config.toml
image_size = 64
cond_dim = 128
hidden_act = "geglu"
head_dim = 16
inner_norm = false
init = "trunc_normal_002"
optimizer = "soap"
max_precond_dim = 1536
max_steps = 19300
weight_decay = 0.05
Rows from block 8 of a small image diffusion model, named by matrix and row number. Rows with one number belong to one neuron. Each number is 128 + 32 x the weight over its row's rms, rounded and kept within 0 to 255. All counts start at 0. Numbers have three digits each.
After each neuron's rows are labels from the 100 images, of 14976 (inputs lightly noised), where the neuron reaches its largest size: "top examples" is what is common among them. Only what is clearly more common there than usual is listed. The data: capsule endoscopy frames (Kvasir-Capsule).
# gate: MLP gate (model.blocks.8.mlp.gate.weight, 384x192), inputs 0-63
# fc1: MLP up (model.blocks.8.mlp.fc1.weight, 384x192), inputs 0-63
# fc2: MLP down (model.blocks.8.mlp.fc2.weight, 192x384, transposed), outputs 0-63

gate.308:113120114096108117132175134166101078114092156094113160071145132121144144130144176156137132090137111177095175111113124133076116125176122172140123155114139109146080118169063107074166068153164155
fc1.308:146066102147121190101093120120160179054090124097118143147150121123090072183131101195193130131176070112123172182126178175100127109120096087040187057119187133132161129076072123126128064141118108
fc2.308:164164111080044083108157128151192215157117145099117104204156144135125140178157162153101148125119104079126177137112127180099140128145129153198182146163109096130137118096126084077117117123148129
top examples: finding: ileocecal valve

gate.52:114138125118117177117164140123156152089074149128105109114104098080128095209168149144096102079093046173120162185152172129060099128139136138106181058123129135164121109104080103159107090088161128
fc1.52:158122121153122152116149172131141090093109124148044104120154075105124137123117136191137109098172085114153163125134105135063193075113124146073170069102086156145144141125108119145164076077161064
fc2.52:104137104083101135109157122133145119117189114073162087240113153141100122187154139143100131178128091158112182137099147110157156127093155162201200133141118066069099121117117126096063128102094115
top examples: finding: reduced mucosal view

gate.183:115136138169069082109171158116139158142111146121142111107149102143144132127115141114126134156064060141132144099153113153083080131107140149163105135097146102084092131163200144164145096149182126
fc1.183:170123139161128174170095129171124165121094143154137126163161095065156187125080244123101140126129161142125128122181128086124096133150125142137111116144094140185090127089200147099170140105112110
fc2.183:116082104152130131104156143132090129111120093144096101091099124131129124164102098148159123159100080119113124102111172130094079130125116188126222148116165140101151103130112165120116130127151137
top examples: finding: ileocecal valve

gate.59:131170124129165141184103096159105179140078119071198155142094126153092192127159191194140108115135119122138156081130095166156158125122123136141124109140052109134162110096167105127150104143146068
fc1.59:123124142097092113092132110129138163109120080155108157139160100152142114097121149074076158168125113160132073161148191129112185151142134140132095137130145107145109116163146147163104149096122184
fc2.59:133180114111174114098088169127147154168152136118098064182162125118099121128118108120112164167102154129147126096086144108149173102112122152161094116124151129064168151160095095112071104053143164
top examples: finding: pylorus

gate.181:089166100116127086122150134121146127160099134088126096122176154156141142136110061154154154166066113120116152133135101150066091134092121141168174163170159129132174116121146164154093094145161144
fc1.181:144146119156120141097071141153100069109129105108087084160162160177086093157084138127206095135110090112160160162149149194129113061116114189106151118153159129067172150136132153128118087098138111
fc2.181:092122130126027110062165128141077244169083128137134175173094131180083179127131136152115130154087137130139119127115121120149155172161160120188157139150110117147133135128155104129109145144114105
top examples: finding: ileocecal valve

gate.273:123109092122133131121146063144093174170152040122171145129081071155075183178112139168082109145148148204126149158163155143116194159123116125113128122179066166118108065106136122117063148150121145
fc1.273:135116075123144161085155079122101151128184060109110144118095079119103158162128145109055128103150132160128136147179153138124125138129145119107144099129102129175078107065134115130065106116094114
fc2.273:112123058183165079179097163165114132122131167223111061160110104094147102166121161072165112134135101067172083135127130131174119106079129144106133116117140118116178166098080158120134134060127176
top examples: finding: pylorus

gate.36:152130126170101119135166093130088150100121180101104136133136158151099173118080165134119150121114117075132144154102102170133144134146142146130105064184106170150083044090180152075108124159070123
fc1.36:130075129096145146157087128163199135103087103133129146095107133104120053104109155140173143146121073141157124183108173066124113087100138119103168198119123110077137158106134120189141145156147055
fc2.36:130112088160204133128087138147102111145162146159146072181181098114186136088110149153124127118130116154138172134155112100082113067160115182103126165096085108081172208133058160093083114076159159
top examples: finding: pylorus

gate.157:135103079142100091116129117102139180201101135122162145125106151148118160196143146113182124163151099119071110124190138140110099071152098106153109198126131121120100093130148156085156141136143073
fc1.157:127189052118162091132122103137106138171124131157136133107078084118166179145154171116107109145100113179129126131173152102084165104155135048122105132081090155138151097117069121152109116081068052
fc2.157:143140110219123097211147126166160131136098145204119160086113143098151152142070150071114186105163148065158065140091060163121167158128140128065120111143108110197165147095187106134148161112133171
top examples: finding: pylorus

gate.351:158140153145085132212086162150131080093072142082126149060166136105175133107178138111162132117127102149108141131164146139159133124122070116087199195128164196110134108132096133161107101187122079
fc1.351:113139143154121153191130170166088079109064206180143100111168152163203144101160192079136130102068096170082153144115133120159044156156156152115204166142158131113106108115130120129120082180106111
fc2.351:154111122123135115150131087133147088176175124159167068168093178122133057137067102180131160106165105116092139150117187122115186071111086132120050131123103097150160145144166100146162174084126119
top examples: finding: ileocecal valve

gate.55:059138077146135164096127150128135157144184059162136130189129092123128145186133081120113145141153077147099169185150143142114125142107129117085127109132118143175195144100059150131046153085103174
fc1.55:164098147139160137177137119156140138135086161116136133118087140129123159143116182133069093143123152086159135119131116100118147118123159104116140089125095105135122130132197151101195129166125058
fc2.55:097084114121173103077120140138085157206095120176127100093089071092138109121088157130153140105128182126072124092115154125145121113131116114039191137101149211142132139155105183121072159107098174
top examples: finding: ileocecal valve

gate.92:126113110085112140140118132038129169126105074110166125139182133086056155110163166186106158147114087124150141138120128138116089110122186100116146148116080145085094099096173124087134156128116141
fc1.92:121113115074125163136124199051083133178147085131147067124161152088116182102193170082119160158124140175120131147119103116133082108117161102111154158081136146091068147108152130112129171103150159
fc2.92:122113153096125100132069020146148152107099053136089162080188146136132100174127235127079138094126131067155173116111118137087142166135121115117104137159109198160099134110134087113116135195116117
top examples: finding: pylorus

gate.116:124135122168116141135080132149103143092084156158046067142107117105146116105091097117146052127103125099125113120110150169129134161127095140103106033118124161202109111153138116149092092079148192
fc1.116:104159114148101107131105165135135153117062156176057077129103125109153097115086104101151078165061140084104152105083150205093106139117123116107108080118099158195128104162124110150116084081147183
fc2.116:136133106106084081131130119138160172127151103069119118174145108172093106160154140147140187168098089113182190157103135140114143084137183147178124157121071157087133108116121081091096077090146166
top examples: finding: ileocecal valve

gate.234:100136190158116131144119120142117185115072148163093185085109084119088166103090168084119183107127130080143107109113166128128156161145125131115118089098124141164144059165170118145115099067130142
fc1.234:147110127171125118166126103105109169092094118112128147155164148152120155091119182148121062121143122143144101137118112139143130171131133096132111098144058097101117083098108125118150117171104112
fc2.234:136137159136170147107138088099080092223104127154076034166114136104166128164122103101125097077103105087118189132139132121095153136153079156128163139088150156113185115169137178110100128112108140
top examples: finding: ileocecal valve

gate.46:120138104167110172067176100153145127107144093100091126110125060140120148130101112137095160132102115150096127107141149102121076086101083125173104174125125089120096120119146088128082115184133143
fc1.46:163119095145160100151104103094122102117149125194133178168090129176114189155146186115108042128109121148163156145155111122108153121115165082129118081176103145127135106118089165110132138082155087
fc2.46:124115042112161150077158120161117152235167149137079119084094157149144136079140190150084156114156187136090101113117121102134141117161193157100113128117123167071114091154142160040127199114115154
top examples: finding: ileocecal valve

gate.84:126191132152102133206102118114124154185117131145123077131076150131095193194153153126130131099136110118137125175115085160129134158120158103111074087104112166139129102136071163082111125095133097
fc1.84:161174149093101094182086155055151127095082123126141143123101150109078156139125138138139132109075135058162147135090080189130123114109137137127063116151144134133103086132063128113142103092190128
fc2.84:083120136112146142073137085119153194103138093073157121134191148153091170166152152160141114078119134082124157171154107120088087144055129151150172115157102157171070151069180103077075142206115094
top examples: finding: pylorus

gate.261:116101091177131146126140106141108153163124103156140125116062115167170194137119130114090143124155166187078139130136159151146150172135104103110144118131064157172108076118136124119073143147060187
fc1.261:126133203095108086145131151140105106113067225062141104133178184162138125075123151175180137128120104102120139134104152143123155141132086184160109161104174142083125124138128098100196124132182118
fc2.261:091129126075097154049157051102133125157152100081123144138163145159151171100134136199099112152108146143086146140152116132068114109128143152127221110124110163134093087175146153086118161162154084
top examples: finding: pylorus

gate.303:175168123092117096125129142146130066108146102095106090132131124129090141135101124113119127130083165112124119093104050175141155131130147145152107180150118175121188161140135119126154119104149162
fc1.303:111110084130134142118072085107111170124152105122090071173079131100135159156111133085083107109123133101118077143120103095192130163113137106121097083129097165172157148118167177138079152054048154
fc2.303:120103172089070165114121099106135171090121069080131171152159180141123157113120175129101122137094100070141140134083122180090085085090131085149141145217124121146138109120142109097153133192158064
top examples: finding: pylorus

gate.231:103125143095128093169107144057094163098075152154178088144117101066170104103124117098129137103095183134083076100082146145100098155115133110130097140092149142186157109128097116120167194148116156
fc1.231:075130147083098116172130129080149148101104109087189138165080138074131105127154143106095157112098137113130110164133140144101080149135180109113112170149134145161129095111089102117141177174063103
fc2.231:139108122125124128107104054113154152098115095171146126150166179159129110065133169075102141115172134119199186189156133098098131131153128121126160100156037087130028139177133107090111103147162117
top examples: finding: ileocecal valve

gate.248:129111128041125133120084103109132119120170144087174108107136140090149138149121074179142092089158078148156108177118143079122119169127122171114142108140120159080177160091157128131102101144114120
fc1.248:135082133180129133125104156136132105138104103155088140165087096092102071129112134050157164144165185104125143087104115177165186128134145070106175156116152062176080154157111123150177130139150141
fc2.248:130107171134178099096145117112127151183147102107088169046139100131137126102077114112167109057066134125063115129163163105081082099109093167034152144112172193098149137171137155168098114111149164
top examples: finding: ileocecal valve

gate.323:126111167120077123183138155112113148153072130113129107122108099161131110139134082171121096093107131137129131086144112139118089194126128122127158169154172148099136157133178140134134128126136138
fc1.323:140133118192134113145163153111169161140089141177103165147123106088158179068154143092123125150128166072131122116132121094079179136135160104159145145101132146149103082119147103190173117153152156
fc2.323:149090112145188126171152114108120048137175112143120108111120113111168119126072144175133109109151132163112127122154150144159107140132066157100135129082187138090126073143052166126092161113157132
top examples: finding: ileocecal valve

gate.233:124133117128150130134100129102102170132122107106125083151138151122105099125104119100130143110065144101117166171137102128127102092161137119142138138121145139138171140110126082116163137086190131
fc1.233:137124149117135116125157136136195095099086137147144129101172140183140144110160090194143117115174114133137118115132121168083151137133116176125160135136127093106107138145152113154131120194164098
fc2.233:117136145102149128109145224078188160177141162145146104120158151119091140135139059131115125111153173103091152135137121125127127078130157114118146108082194162107168200125150148153069146118140173
top examples: finding: reduced mucosal view