Weights of a small image diffusion model.
Training: soap at rate 0.0027, 19300 steps.
Data: trained on capsule endoscopy frames (Kvasir-Capsule), 42238 training examples, 58.5 epochs.
Rows from block 9 of a small image diffusion model, named by matrix and row number. Rows with one number belong to one neuron. Each number is 500 + 50 x the weight over its row's rms, rounded and kept within 0 to 999. All counts start at 0. Numbers have three digits each. After the name is the row's rms in percent of the matrix's.
After each neuron's rows are labels from the 100 images, of 14976 (inputs lightly noised), where the neuron reaches its largest size: "responds to" is what is common among them. Only what is clearly more common there than usual is listed. The data: capsule endoscopy frames (Kvasir-Capsule).
# gate: MLP gate (model.blocks.9.mlp.gate.weight, 384x192), inputs 0-95
# fc1: MLP up (model.blocks.9.mlp.fc1.weight, 384x192), inputs 0-95
# fc2: MLP down (model.blocks.9.mlp.fc2.weight, 192x384, transposed), outputs 0-95

gate.75 068:509525505485433477506453562507406505518460513527499442430413452528495460496534602511435441495489626415475506483599577453516415383552593528495476448512460470526556569528472515466513543509540459569552481405507571561526388581479512487425467545556561556532573437337589487502537513510585579439
fc1.75 072:510565498545521450554399589477468484547494518502452423455408442496479500480620546584559450444545558410510491461502568455432524423490625547554515532474556482468533518488500503448431582474479439546572511414417513416492437603415479527466396528455621516518555481357510429491437533572541479497
fc2.75 075:532528583480555432486581540470464553554471520546516446493462507462502543486503502550563567581553520505580497469512516415440549503512486589373484454457465543440407563430486481524488410522496547496600449461492553581552511540395508441483554484583531471427555462459553528541560402427529485547
responds to: finding: pylorus

gate.80 068:511501498452477497488486524453517496464525495470538427451502482506520394499478480554444489598577598543479580512518431475529493459528493521491407547515531488538553530558480437462487583444413506568539549609613453474408483486474531433501493573513540554565559440538487433517435432471464514467
fc1.80 073:482458475439434513451437433495494504497404459518511483427548563515505416468547569519478545623525528439404527578534441545589465415494490533484511556519500473488591479489511467524554538430408465510543496537535463561387457463561535467550532477397381523563532501511509488508559513491555481476
fc2.80 057:487486495556510598453508523589490473544523409491555578494560473477494486467440564463542517501564404424394400476435556596523407394458447454529547448502425467430482518526441506465526402529507583492439516471421470544569480428533490600418496506505431518474509443546562523403525447465532468519
responds to: finding: foreign body; finding: ileocecal valve

gate.38 136:472479560572483539513504571505550501594551474526458556534435589393488532488539447606503491395623479443416522388519429476324477528425537467527574441484404449492550538525577442466498482571459548498507409585493400483540501588555487481507445506490592568499501481535585435443474469478468436482
fc1.38 136:537527466484463469476554482514437482379446466455533457500543436610522433508435534398522502594323486508543466552495504531609497464594482550530420550512611553525436456505383570545513505449538470498524597461499621537457515453455564528472563498468432441484532509540474499534446559544480557536
fc2.38 127:511412447532504494441463450385539391532441560508448531475565434491529572457429442549482506528421470508592484531511422514521472582504560465556430514556444519405473600559452595517551523553554455511470493552573535521478503492460418502460537511454552510413557460551471469422519476452572439556
responds to: finding: pylorus

gate.381 092:559443571415549461519568532547498557536483553417471442459472488488488475521519488498433559446463535539554536423497554530514577439462464497466504579460513584531489520543554529471476506517611553515469477477447461404439515457481466516452476559405636452548479510488405513456521544559533463476
fc1.381 084:445603487520414589460488537433463426491541461564525591501454413467451566463447518500550484521602487442505471476480527440500456525509581557549603447508483436421480466469492538534501414546383450512553545526540488544501470459503534490536564530566431455423448456461539534489548502507453489465
fc2.381 076:474470520515539559505576530444494551529531552597470548461469474531510495535480457491563459563491547498565442468471458435433575616546427554440419455528480575446499570585456492558503519484507441478516570510622564470501506352508446503501501514576518483500510484545532453559579494495499470469
responds to: finding: ileocecal valve

gate.346 069:424549438460548472558463518383506509494537521506524445406456398523458447470431493453451502429415546569537575533477474423514509498518547490422461607480548439579499443579629504477453535462537534421580436556389438521494473515508477515450563550555540518453475585503424491509457487546416513580
fc1.346 078:588529546516464523482532498573516505598508466492537517492477577403538524584530515519587481570534521463406364454490461535486480514491413515505587409454474553465453534494441546474521496571472520511437512454570514443505561523473524525511366458534564513532520446522527468439509559475528455495
fc2.346 051:532524557459529520449599495508499546525411524563482576551549535466402531464561445514592495547499474517493443474506553511496519575525460512563450427450546553463559491483444553578513425518440497544421495478615505507570468453505517529423550496534498494475534541521532554577522492562597492520
responds to: finding: ileocecal valve

gate.97 108:504469536525488383403482538520394528567474463465458525445613508476496513465494538578471493489457551516468507359506541525475492398566549536503575519535486419588461512498533595455560648544535456532488496452461503517443481381548504519532496507479551500512493555452478379454527542552428521447
fc1.97 133:487579482407485618593491416424556419462482581543560416511435477469494525510522479388498546521539514521509448629518464482568539560426477490507469550407520607461537413444481416575512377502458523491463479526561491457485484573412505478507532492540466429453505473471566623499424492462488480538
fc2.97 119:468477410475531486492472439480454444568529456549532559424501435542549475505494510556602452479566432511487523521489420457462549591487454574421493606493493598433565492430474398541497460414567447453529543474539563498537500523461518427530490505505456442421528501544395546575552540432548498414
responds to: finding: blood fresh

gate.274 097:489439505456553516561517470504487453573533556456408463522454510534539438440542523499502560439517526491461617518539466542455528440451399531590476575519606481553564556573465418464462570493499468481587474409478531513458528424572611437531480487528547497505540414561505413515455499531402535464
fc1.274 092:462498480568578504580544527553515485582573521503432522499392514523484555437519419460503544392577451465518469489546452447402518607469415506559537555526510489490526514516493424475501595556555512450499501401471536441553457481627498469495461474494470477492522465549446478426538534549462591552
fc2.274 091:548531465452478528494576442405527537476476524563469451487562533522468509508482410560512506557533492627480500493549495416461462542531481507464544472558486563553511533596445521615571457572537509512490491543461499495553550582506478513458563514486454576504530606460523509483527497624457490449
responds to: finding: pylorus

gate.33 129:447505474558456442547467472489543488428473523479526502580486610571534534431482446529561488408500428514530506456500426501408566529482497462548505535466475520529519541560493520512446414411467502509458521522520507422512526571544514480475472462578454443516589631521465584529520462553480477530
fc1.33 125:549545537433493516435474517538411466523488410632480506426469455425455403484542552455463527623494579558460476516460586473615426446509534528478530439534558458465511513500486520448586532510511514491516479482493501510501459487421485519513532541397456606450420352427544416498442522474464507491
fc2.33 137:513527602541494478549503490623496476525424504538533435531495500506482571494479524552478451483424516511442502487500510555497588462508510525527472499395515540513419590405513555379431530511468549524429408538499509468481470468441566500532569460446479485497579520487580476439551474500571431481
responds to: finding: blood fresh

gate.65 088:501541466513418527525459515536429532485544543510569508451414465557497428535365537467490451487491494497426488485543437503470487492515538505503503455484524473534526530548385455575517516553447534526433478556551490532527476471523596542438456525487505531476490414570584484494376444529533561629
fc1.65 091:486507478547560421626440516452517577554531542508478489523350436478465570488437435562538463414486531480548458443564491489464567534536611509475507465460571564522556483503511483546447499528491540461516499452492555443500535439528478542458408533478603487415498481543464508522349468572501516544
fc2.65 081:561477490508494463529483524543474545468515546561517577511473502518514513519426521567554525422463578496588513497488451446457571492639545473473481462417505494537429533548555444608457477500461517486524502536590445408439499441542530505508531433574444425440518467499372504570445462492533476446
responds to: finding: foreign body

gate.279 124:429588476496521538473415462389447448437552514524420500589468532448462495440424412561600488464535527542472545389473451456550474502518583525502595605573480507491490507489581559510495408574431551529485540560508433512449489374563515506553556536502506500515455514537502478534551439504415485608
fc1.279 121:424585485481453570506422465354442470523534493492561540468490518472514554506428390493566510527511579502557477451423429504450538442575558475494510598572443519475413456513651612501475541620467527443523475540470447537497473469509468549526479551528542467432487483418526408547525523458428411562
fc2.279 140:522458519541511535508480506496573484495577435484575456495480485503546509433525474526368495519555383539506525439503450520514372526478511521512487478423480514502442506436427436579473547508538536611512520497424598529535510483517502535511492420567506511494515532415576495437572541421373553423
responds to: finding: ileocecal valve

gate.278 116:530517539375480432510613485616455550558483524398562392430457469469534480515583478483548426464477625502481520492449544450491400488515498505474473568468467403501492501517459484443407537564496530487460468441456613506463622581423512487544460445511495535497501478466551478532499537481557597536
fc1.278 097:515425482537503459441440538564566477525507443508373651536559519420536545538566439488471466455611474457515489431540495549502568459418567570479541444398487573493461508517443511548548434463476468550619510444542505389458497442464533584612527443457523406523427531486405481529499513510473452476
fc2.278 104:605542536473487513436593479409549583499475532424487478522460455514447511467540405600608451504549471507616546511482578447501562605442507543424565512475518558462492530511486570540470492531474517484438437526524529548583445525421459493520532501561491507435505547497611529540518534575476569530
responds to: finding: pylorus

gate.66 058:535502481425444516477509468494492496471492563539494479454504473482463383558428521530406516579555558572458585507535382473507527520527462532498386472536493471544512564544481475475526544415423394551514562554594438469453432495512534475528559498535548484528456499520540517556486416522494484479
fc1.66 051:461472433459475515436451392579428479447485501490538527409607527588515424492515577474521612563524487483346541538531517523551467404499473530481456511553481502527590495472409472487535539432433449502505396557549467539406486442494552541515542523440431521542451490508546470545545465453578513467
fc2.66 042:550473471556468567457583519538467438517530474560539584475604491449464427523428536459529555558573381434416367499456531593528453430448463445551572426470404510419512489491446525443513387507507584546459497463447429493572513414505480550456535511451476526459502476508522504378500444489544471521
responds to: finding: pylorus

gate.344 080:524566527492516440652541457523473495453510536513456458548490450550489456467428546408505535525396510529560405547519552452534493421483467538549452532452508489520432545464511588509479554505519547472449518557563577413510489494445430375460442507495534552422597516550466543525511530451509486631
fc1.344 082:545526562507548449594540441526457526511476558511507451565453481526516406454482481490490521498448512485598503615589572476555508459458478501564418575556550467471419569486470489491441577440534541485547536531578501440476489532493423397469527505432424507487528522513471486459472481424531475613
fc2.344 066:485525406492490536410483559403514485550533507449537501502498524545638491493459442639434493592473556501404556492501484480479517590441457419477522456508538476495534457552431519468558509474435571524470572550409404552535491474457511568624486516541493493485547558530514555391488511530583464441
responds to: finding: blood fresh

gate.102 106:478397515544494576464429454565524457509377548504495506525526477527518509473491532476493541503556501402380533557577488425483573579392496483552489453550468452490535512506404413505518576498394418494545591539557478416521458463537519498511446407430460452518523515531551466469521520527574503446
fc1.102 135:527532437465483441522515488469501541459528453465555466476500488481546371463465526508459464552397503507525466513493521513570410474590467527454488509550536496472522535479569497516533473468573532542428424510468532626489498460472471493523532536573485558563537466518457547621535493485447527550
fc2.102 111:506417528444481411456473537436543474521469443665503545597571460498610438470523460529522489409517521516507515572518508504481443516416498535600450610519433459523507503407451447495605439537540443486472484499604456519605440465501568545570532420544485505457533470555371508384448485478620536591
responds to: finding: blood fresh

gate.236 063:426447445505523514621551493574553492513510514533499553445478599571537470531564544493537542533592444548381433449453524505460444562531417467494502405483462471543452512461452456528560560512542595566484549436552480458502537481525475465416516498499506523466469460565436508462537504536466512563
fc1.236 058:457483526518497452516516499478564483535432504574479427546437370455479531565565479521540403483551504548599448516472574526531481505501586543519478486518516529519480418511568500494584434565447402543494424510425555462573407492482439470431536525478558542512493492545466421541562517522484439558
fc2.236 035:546531435438452416499523462472544534533547521521522483498537491558479453535611473506477538558481559545490503445507549433461514514607433504408478408526507475491514415456450522587512450495430465511586504514563547475516483555486505460518595484473473505405428505433402492528441477585531461494
responds to: finding: foreign body

gate.286 108:465589412433528545585513477417525535579524469492496485442407464554501543515444513547542502471445640537473531538462479467501555481516507551418374540506552440565505432519573545449502536501518534475501474381557486466490515480384583491465556557460611516511512577534484593486437517413576488482
fc1.286 107:505426481404569523595562472575563436524491495482448415541495503567526398494527582509471531486389523640462548613488566494392537491605453504514419493559503431531511505548468500502498519486547489494511529512501556492487601549393492477497515548520410490545480556435471554535556600433568481448
fc2.286 106:538438521448428530499552536582506573533392488477558520547519488498467541516461496506546464466541422465483581491523474534545449457528584483524446435470435500522471531499498424433502482456506528520516504548379546518613575473468507564434470468607488473497427428470474440422530464583426551474
responds to: finding: pylorus

gate.118 117:475507474476554502509542433567624489468473541474592467482469518507486390461520517477496515505418418518418503539502447482470516546472353517490401466451445503455479556596433470471554549434533540487474560554523519526509574552535465463501539534536487468513530529516518539557661563501510419591
fc1.118 108:488463457518599509633554458516592499495529534486574504502378482456489444463545467503490477407477416553541478535537478456419514563435457477488514508476453512508488519561535481431495484403530502475504625461476513515530601544455447472460539491536515516490539556499463497524596642499496419554
fc2.118 093:438404511410517532438511592559535453451525542443512439415526477553592545545610466551482561493596512516482512477493479459450476519543521513455439445512503525527518500480514502482532471455549487562469406571495529423545591519411549535360549529552540452479435493449494612508527522543470467526
responds to: finding: ileocecal valve

gate.202 072:508469485529532555491615611526521614546471416465492485501417448530584478499537532435519421505504522477499514500494477451399474414609493530444574480534465443542563586611514550460498552602527554520549545559555608456462539538519504516456448509561525565483501491521470428483564513451501528524
fc1.202 083:531533461479482576528489518483504502530548488474442635491576561437464430573455577553540507515472433479438523502413509550569364457528458413530510544504452477510439523506547518444516529524584539482486430494451471502483499520427493526554500564520578553592467448533514613476523522475516531525
fc2.202 090:405465472514522515490438517453507405501587505511510420506509548516513453472472500496409501570572547498459493455547480575520592465517467504471446488603467561474526444514485451577489486519440503535631528519476584498377504468495535546438592471473518513542563488458500616400561584492451398450
responds to: finding: reduced mucosal view

gate.275 071:419521463464509520526481427530485507415519564478551488456463415533498402532468563583370526514545601523450608476590498490544535473521543490437435548575510534487551465557400400473549533483451462564519450502651506558518475486498513510488551479517443511547573508562532460551395399454487597492
fc1.275 070:527471447492412564395468453561449473482402485494537544423614564537517464469490579434480589553507464426357555561550491513559437450484462466490466523535432449489581533497466480504546521445492456460517467541503476590418464476555544495500532498491399516542439507507535503511575540520546475443
fc2.275 049:519472534536482562483529501529496451497511453502550562469555522438459446482439501506495492534602416427372398501485531652555467462475458442557548479457456510450496528551382501426561369498454569572417486471406481531531509428557490562431505524513483557536526432489586545383522439514516485564
responds to: finding: foreign body

gate.280 064:393562526417552530443526491429528420467489508525422474519491543497510495503495538519516542426634613560532541541374411430422521492524411537493465550508516511568500477526562491499534521501517498517519477405467499428480404515437475594516474539483585456505572518533501468442424592530552453445
fc1.280 061:470496515411449436412478506586447521434445435497506521512577522535470569496607553475565448534480467502483469565541502574463491500573576464563533514376477438406534432485443499585481471450547519492579417470502548471598591416447509505499526457540434508496510501458443467539467509559463480508
fc2.280 043:504448536554468528433550457487471568555525473599549547474466547432484530472487474535517565493461460482465456474459516597566463485502529451508507376419430495457467512442437520500458368551495510542477516485444482551527502439487459567505529471553467456453538473539492610391524537424608432489
responds to: finding: ulcer

gate.180 100:494512520550488446437520563524503538548506486472409502496552513450497483460463610514529533474460483532541551552477490473485506438401458545470523437541576428461510556503536604394478613588496402527595562508497488418446480524397506551512436457518492472496490518491515380392454514485550454493
fc1.180 095:564447520543536478408509503496520553440471413492443500559572520459551465545500596481546478493467447542514527544462400481532448529479484530494525445514516453440538579515564550525474522514512484524531549512467527441437520448428469516563445475518455526506445499536550411498459534465551458577
fc2.180 112:458481430498429525573505500408465483505580425446439521482550568523414528494417478435423484512395545582486419520518507580505506417550567450504459548573458349551506500494546565469525540585528579503495520586484422432470553489588462485430477589455523599566372483483489543471473500517533484514
responds to: finding: ileocecal valve

gate.85 064:519493565478539515657436556521556555477562470499479496387336437557468488505430499529520519457490493459535539554462517468491550516484517473477455481475548461536510513533485439511485543616505581497430530558436599476562495458531578549471439528513534537519545436511534466518377534489480592547
fc1.85 058:460528510442437564444550482420470431488414494518471424539587549482613501529531531509473479563427555473480489583486448456474462458498466576532532556490410484533540473507532537544566541421543423505525518530457402537461455479488461467539483480494446520480502538469497558520662561468579443387
fc2.85 042:576541518551479524432519417491454518504504520493565504512581560483474501493486454525438486573485487524358526565501558615661488391458424457466512432462470534441502519466390504453529462515505528493460486445446461568497511432571463579472564457544525514524525471526540549432452476536528471528
responds to: finding: lymphangiectasia; finding: foreign body

gate.136 108:464492502506516477463408563477571563542475460452409412473543348585465473506479491576441422479496505478550575529611565431549587418475601542552430492471522500527477514523478455550450511503508430471509574457475479555480517508515553506464537560501610465443468511567449526486440449466525483413
fc1.136 112:498542503481506448503431539563551541555445506464374436437531449479444478628491507589466447515465417482447469472547562530483478425463544566435523599550445482556534462520546397557459470464506491435528527476390547543482563547552482509480522517509467423487481556499516528467382429511550478477
fc2.136 097:514535598499462530514470497561463506537487562494480484505466555492544479471489515347380533535491439464462545465461594617533502514583585426532538508450396522513549524543498497485444522549426416605471554479396474516526434555521538494415574536431510465584408473537576543492482534557458511559
responds to: finding: ileocecal valve

gate.47 067:565460534520484481598518587608518476518603510499502519428424435508501469456468518451521497538473418458452569476459527509507472535506487504453490503461487453534485543499402530515493497496477523457359463569530569522542505562496603521486468515536516444570548511530606481459471565581513488573
fc1.47 056:508497446546567442575438488436585523555508539511483487456359508450459595453425402530472501396495547522592552481532527497506592532450602528459501482391581530516530522442558504501441462527433441505567523406474522520533486482491536509480547473470550416535464529473433523505395522584456466585
fc2.47 048:614510498415535484504542513482517565516488486580421540506574471480467530517519408618533531507533533580569524513474489403457586503543457542497408432505551506552436511440506501623497450512488488522454487545585468449553472479486506425516526468591430452423533542480484481577483407590515544454
responds to: finding: pylorus

gate.233 078:455494538509396440475453548460411549488492539435465398500397419521432517465495621502437570501547624500546540393549505438424581410543580510529484482427597423501469563557444545463488538491537488534576545480524452519539426532467453477494442496551467568467578452423522394469473492437505508512
fc1.233 080:478487544555522515486564451568520481509455586516626525523526493552515537448468418449473543492458419490440516563492546526535561509406431462468527471553524487532576530528417498410450401540478444504487583522463535424530471553362539568492507493368530493554497553476488493523490483559513556491
fc2.233 088:594551497438513539428566444486489531486407565544492510510525450553513484493529417508602492554473407500503540593433505477495507538469439604479550493476546590389435541507512510590512478465526452524486478445526503653557514505374515430563583435553494558498553519576462459566554523459526521507
responds to: finding: blood fresh

gate.92 099:486505586515551482475364494465509459539496448481424482625470498553506395589503543431505530394480472463581517534518467433512544535449538547563454562495530538429448464443487498560476624454482455458492530477545467547469468585546533430540499429524539512473506465558430473505541513412566551451
fc1.92 119:497476474441516489525563503485479537457504519473553506386476487464488596480502517572490428504556550473427518436439465531538444496532489426399573497468462493505555531577585455477481437512580644513489509468421560512523523518483449495496530598493479527590458506412514534518466524587450521519
fc2.92 116:403558581479411404527488492520446528548414543523529534545439545547477457422398416609529501510469513448512477498460516539499529529457503472517500522446510492469486498431532516416490532566492470491418465533456488478534611520514416506508578476402524569494633545509508432495506526439596458470
responds to: finding: ileocecal valve

gate.99 116:440482434499434407456510565584549566460512452510520509455561588487488483497466440611520535451502499461493458454480480522435545493405494449505471516504504567523513449517510489470446411492464542473486484488447370435516533564576504518492512514492535499512440595502474540428522471563531415603
fc1.99 131:575497560482521543473524542517429446471545481532485473489453423473511457492488601472537495552491522445486596616436506461494456568521487570459490454471524537490530528511440528594543581530522420539536467563560552521483527480414470474524485469538521494464518411450525476577460569403455619411
fc2.99 111:474479609509476528454528432493538521558365526547479623507425562506511481463512493453484528459531506503368514403489496487390440468452465511584530484466510566603470547400546563458476543522491465519489479512465471601536479483560468488540508477488554510515545561612498400498359398524558522509
responds to: finding: ulcer